From a checkpoint of a small CTC audio transcriber: log mel input.
Rows from block 5 of a small CTC audio transcriber, named by matrix and row number. Rows with one number belong to one neuron. Each number is 128 + 32 x the weight over its row's rms, rounded and kept within 0 to 255. All counts start at 0. Numbers have three digits each. After the name is the row's rms in percent of the matrix's.
After each neuron's rows are labels from the 100 clips, of 14976, where the neuron reaches its highest value: "top examples" is what is common among them; "loudest" is the band of the loudest frequency at the time of the peak. Only what is clearly more common there than usual is listed. The data: read English sentences (LibriTTS-R). In brackets: how many of the 100.
# fc1: first MLP up (model.blocks.5.ff1.fc1.weight, 1024x256), inputs 0-127
# fc2: first MLP down (model.blocks.5.ff1.fc2.weight, 256x1024, transposed), outputs 0-127

fc1.269 113:055157106107155203120117129085113128072117112148170134099186134158137127085108147173127123180045178135147135161135154137117127158107122102134141122105100125128057089169124132139121137133043118119094114115121185118042117102097132232147116101121152126139075159162123076120053183120126203121131101156177149153142166136033163112121099120126101079151155079102142114142168154153142126153158
fc2.269 097:132156159108114124136135124100131068165147129141153119208121138070112134140125126121126115174126167140099111111121099157134123116133122222123130131193113112127121108138112198180106110135130123132100113082156137115176154123142118136162132126110120124136152093117172200132101054134112150077122137113116160137130140088183130120114140132183131156076128079069143110144153112102095133172152
top examples: the word "to" (63)
loudest: 4000 to 8000 Hz (33)

fc1.760 103:074106173147084143084162165148038185109136113128164115146151129103119078130125200111129144074108151137128097138131123106107078087123140135134126141152110097117151079090177102117163196118169139119156148143212140078109152167142132143138137085186147143133086087111134149183127170125130148136119048161105157171127146089138152127132136196184119171095117148059148068098095112122138147096106
fc2.760 103:149110000095039128105114068132133142144151144132115148166127151135109104184098124124111147117120182112193140178129147147128132131139123167044122168094184123134146126156136162119109154147084122132095085113125123166152162163173112128108103125123096103104168167062101083232181085130123081081139141098172123092167086093040078138118105114159128148093132103171127144138158137115113159134105
top examples: the word "and" (67)
loudest: 500 to 1000 Hz (29)

fc1.232 089:071155112126213105127167105122114154104140124157110115164087163160133119122159124115166080141138160112155161102177129154079143131146135091097118105132147131106127157082091123128204066162127115108148087151172233132092161167097161170125149103149163125108112173165111172118109130125154136134169148129092056131114184107067093055151101154138062148098080137108216112100119156110189093121178
fc2.232 055:138130151130072154129127112143147171129115112115129121118115131117127131119117128149121121126111111134180201142126124125138139157119074140147133123099124139128136132135117124000117085085146161143141131106076065180121074077138097122070116126131132122147161077168119056107148171107117063039142118099151111152121134126191144135125148160134124138162132120133124137126128129087135089107099
top examples: the word "for" (28)
loudest: 250 to 500 Hz (58)

fc1.613 089:153154087102097141130142109120065101118106145111135154152163102142154139131174109111156093111127137145127180101118114132101094074054161059118126138148074144119072086108113102122155065080146165096171144085058114141072135104129216170119099107120146137148161133169143164094123139144130157085111147148143133094147176094120112134150191122111127091166117158138159068098136155071133140124160
fc2.613 050:133161086119127150128119124111124179140145108147150110124156140120123121126093118103127136135129142108176144142130158140135132131133110193096115154153185126135133044122118114143121033150170148123099144043158157145110163188224106128121111141108107125117145149119127250245104033143106130149098149156133142072076153067255131125140122171149143081108141131095135152128118118102119113119149
top examples: the word "to" (80)
loudest: 250 to 500 Hz (57)

fc1.588 197:056105162173125150052140193152081144159122147109180171162107098145113124103183123097174132088142160098067097086165128121065127096037125144151154113147124113077114114118166118137158070128133135145109094148137143091111134156099153210165134124166201157127156102119174163102149148102166114105114074127124139098207166129161111105186108172128125127169092153137127081094119155135156219139208
fc2.588 304:125093116133153103121103104159116106166172095134172120017085134093119151114148162115120104136170136153131146091138174178116108123101123108135128183151117143131149150130147169185152128094113094116153067163147156105164161109099146125149101154155187121159125083063194138144093165115171195204130112100160109116137114095160156089146066183139084080079127119053139112131162178129114190087124
top examples: the word "little" (99); the word "a" (46)
loudest: 250 to 500 Hz (62)

fc1.733 114:123145087125164124111159072050138107110144124143194233196079075086063142092142108114173120152111190121082120107118113131147139126090161106132133093194089131126140158099162123112144135175100066072135095121089152144087157099156154159093096139182141139144137117190159149081119090148105143123137189131141116126223131046136084138189187147144131114150101137139107072095110106155138216091124
fc2.733 095:132114139127210125122126119113127128140094147103139140212090121148099112152158141106136135155129104143115136119121126132121127095124183156092125219171102112134119158139120117139119084098182094113077135142052085162141140121155147144044093099133121125128152076145155148094153158131118147164188096104104203122165122000104167145130175081113108225182126192163124121126136127142153086142166
top examples: text has "truth" (30)
loudest: 250 to 500 Hz (31)

fc1.76 086:097101137121224201070131192070112164102154156105154139164112126089147159091188172155166121155093147097120141115134094074105073104079125098116141123153118137100098092114125180185127129177114083108152120149129110177049162146098143156126070116112161155119131157188157151082087143154141156098156100181132144104180189105056135110148145130179130133109104146047191093075120151110119121144187
fc2.76 044:133146128121152109124116208143136063155084062132122104073128142174117137134126120119116121117144133136121126133116124158132138123131107188141110095058133127139128143150114147098136124135120095135123172255098104137155126104140141127118145151115114121117132131148137110098112039121121132121170146119189159097123129109144137131122085144143139096123138093103125125134128130071131130088119
top examples: the word "her" (39)
loudest: 250 to 500 Hz (30)

fc1.211 110:116138115125190136114132162132101127126132140140181172099123132153126167147133143169181066114101134119108154111183104142133116133072168098095177150165134200128120117128171131107228106131091046111114116103117161070070114148126136150166121101117126147111129130158143159117095185132163167152143130179199112116119149121092153090157126221176118168114058115077192117129127128147147134106147
fc2.211 077:132125040109212109126132146104137121080118117127126117134125148147115123132108141147120141145111142140196125160115108125141130141145160195165117120075096129136144134134125187187150210125070097141136116081088127159125115013147110119153137135120097120097108146114147107198092050113130100208134201129094157172138119169107046119121135081101139034126135099147130143131137121077119115122115
top examples: the word "her" (77)
loudest: 250 to 500 Hz (30)

fc1.241 055:142089115176163162168158143136087132113118077147091131167155134060110126141156149131146103172139177078092162062136109146088136093126164138101107104132121170120144150135143146087126137186125144080194115112103231161079121107097143123156110159133168149084121173149173118153179098095157142152138110114167165140182121104105160134163168118139113130114101168101129114147187193057123173157131
fc2.241 018:140137168122146104140119125143145059153100131113107117113226104148116111145130111135123150071123090135086155138110145142136136166134119112206123187054137112136168125124128208101095131149139220130132196125095087151112123124140117091034115137117121121091168043096121053102131098113119115121112122119079118110122125156152152134118155088112173078139141116163125124143121123134121076151109
top examples: the word "to" (65)
loudest: 4000 to 8000 Hz (37)

fc1.430 113:082124135172142151101144119142070154089113161163117147157139134065133187083142140112118123067083164123093051078111164115124092108085146154149144084137083121077097092076151119141159116154099113104119134179118164104070166129127143111162147127131179123162139207155162092120104128077170141159151141130196136085167135114093147100196126100116121097121105145102086092073058120078141152147146
fc2.430 093:135124191112135141142118134148132142115126088125149109180156129151119116152110121107127142133138173118082110105117115141128145198131115171160135066087127197136121134159121156091121088126109154132149048127195108196031062064121125124164132125125120121121152156127146091145164077131135163227110185135092144132019090111106135127124137185118151088206129149093128140125134120101115151103118
top examples: the word "to" (91)
loudest: 250 to 500 Hz (52)

fc1.165 078:097083102146175144068144201058085129142105152104087126133153094125150097130138134123132144068114162115086147074107111109133133085074147121152148115100056151121091100114167120116126121111129119050164106069114158136115166082148105092182158064170154119109122105128146117076105078155139128117160071129161162100160160144154119118155205117154116141122136150149094127118110180097176132118169
fc2.165 038:140137121124082128136111121129143109141073141126132116071156115143123135134129095078120123104165057132129122140115122134134133137132129223102111146147159141131138128136118103123135088152095169135135091161140106134178146209120121101183139142103089126136139134103127247154157147140117107018123065136131108085118112009126152134135130102098135189109138126230128136132138125189120125136155
top examples: the word "little" (95); the word "a" (50)
loudest: 250 to 500 Hz (58)

fc1.461 085:114091143095173151095135182051090158130190130119117114157121130160134139175180153144143152069128133073157104149144074105097109124147129169162155057122096173116107118141198158087087155107144115121110149120172135126086107115088126120176147112121152160158100127189111085134070062144095139170175171165133144175103136106143134079192109178162070140148152156128177111138097130108133208138154
fc2.461 065:125137146125088093140152124108118099161118122109092141000167137165118121137103107136118138163160102144139107095128131127135125110115183178125123116118157140128135133168140097024146080151135053111160159087080078056171174041146133128107103124115119135113192121124140076178164143112099163061126211137148135165123137164116154106140120126074155069133132167184117126128106143118148130113127
top examples: the word "little" (27)
loudest: 500 to 1000 Hz (26)

fc1.405 062:076116072132145128133167120071112109103156181188157153184119151070138171168160154083181131142097121096130081139180131144087109125135138102120138119126131101083093077121147083066141131185105109148156087071112117137125097165139134183155089144170162164142135128170176168126121143155139201068077165170143149132107127103094137171152191169142143154114066107120104100084135157136132140080145
fc2.405 020:145123101119093095135118097134147255125099095118101112147135147166117139125113120154116123159119140134080116173134142131153139157138164121141113167103170153138143131151126139090132113168119159139132137045080118134147099077143103113131144140105120114154131170138104108059146168119116095255183159128120081111074115215147142116135104151124148075108139145137118159131139109169127111112111
top examples: the word "her" (65); the word "she" (26)
loudest: 500 to 1000 Hz (30)

fc1.407 059:138157118124190094107187112076169088122150105150112135126165101110109140135137180152196113119075135095101138095175095127107104150120152170135145078185143126144084126085166106119134169171142094102131072123152241067102104076145113130137135133147125124130095124149185140161138127149149150116159117163200107126149124141033118131172140116208111170124099150140118141113095151152091173132099
fc2.407 012:142148215106132101143120129140143092168119096106113107087145144135107104150129119172112150130157138151165120140107151145143151141149085168106107121172169113147142130149117188142097132091131135146118199140144111136216082223165099122061130141104136111105142075091112227255112148113108092021129144115107151148099151144179115135096106104116165106112148103082111147149155107195083132147137
top examples: the word "would" (33)
loudest: 250 to 500 Hz (32)

fc1.434 125:119089030152179067144094118166112151113146180168149155154090139093113136110162150079138124077122145134115085081156136115075116150077115124078102150139103190105120147134124116178095089118082118148161121145121117138099108118127166139137108071147152135136128199203179155070113096186119183124149075159129072119135088107048089121132186180105053080079100105093158102091084124137163159105134
fc2.434 134:129155145139110103131127132119130107188142100139122144120126189080107116216134144120107171172118121141158151131096100152148110135144040171156127122172074115139120169103105138071123084074100148137101102141201154113036131020120132098159130155147099105092134111132121150147151092100120115096131150102065156120100081066094077130073129095141147122127151068157122134143122102054092129146065
top examples: the word "very" (41)
loudest: 250 to 500 Hz (49)

fc1.507 115:057138140130156136112155147094111157143180093139139114108110096099146141149113132160160161134051182083078139132134141103111109157168140130099142127215080116145175098111100134123107106158124143128107108079137159125119141132091108118162093090139144153115115101173146153085077139122154209170123090205093168096107143138127131098111145221148147115137103162049125086145158120159137156062145
fc2.507 141:158156100138068171157123127132149119169139118143107111177128143139123115130130109137115122150077039127171181146105156130132133138129092134122129198089157142142138199134135132125124185129187174141095116096069139141150157111130087128196159129132121125130128086103089078141129106090160037121140163107079101178117145114095138138116122005174151170102143097145117160147137140102101082143148
top examples: the word "for" (40)
loudest: 250 to 500 Hz (52)

fc1.402 117:143149134103145125102097109117100142126163126144193147174126079133118158112127120186188113042115159122116135093152143119114116119095189175113179077161103141108136108083148145129144093145128126113121128122084128094022181089176155187120119118144163168165130158142168142093092101144140158133112150130172187090197143120132134127178115151174106130115102127105137066092137158092153149100107
fc2.402 138:112099186106118120139115106105109147092157101116133133090130136135124112161141121103121138100126114135193173169129128135136108183136115104148130159082157131131132113121127150046135180121119177125134113163227094195163120145136142120133123111109104121109073098140158059106087147106144127203113111113103156143100115138082123114126103061130139143153127180173119118128130133077156093129104
top examples: the word "to" (79)
loudest: 250 to 500 Hz (52)

fc1.740 079:162113067125080179133189127104166127150149140137174113136150139164159116085164163104162095132058176116096135134094133101124145109098187088096128119141094173123088119136111128177104115192131078048200146066142130120096121087128144155103129078081126129183071187182137078096099132107117223052127117124185141131087124126146130099144147130153103113150073169137156110100142115101146173156108
fc2.740 043:138159186137176136126108123145147175126141123103121126132076120154119146128132104113126144160145104124018137131113150140126139126123123168151127125159120142131129067140129108089135123227126140134144098091099171189064097131141139141000108138117150129098105186172142000140061123113138118168118088127098113121090131127123089142155149150074100023159132166187126133128116138110126173135126
top examples: the word "to" (82)
loudest: 2000 to 4000 Hz (25)

fc1.285 055:123114070129115167153148172104077125068109113100145147168121140106104133111130106202146124126172165121103139137121098134138089101131153111119167102147106172136119131114099128117143086172074123114186137139095186165092147119067140169131096128125163116144096168108155133118150093154141201133158096171203149121097122163123107149187196197146142162092125134109161134073161132149123099069193
fc2.285 012:142153160117110115139117132137134127166111065108122112095151155146110123143087106161110145163154110141187156161100158155148152155145068044150113152141144091147152151153105128000099151100123158148068080175119132119176101132172115108245157152118113110112154090113106093005165249103105105000117114108088106111116100183162103152102098089110150113167149096128117149146146111133117058132088
top examples: the word "for" (34)
loudest: 250 to 500 Hz (36)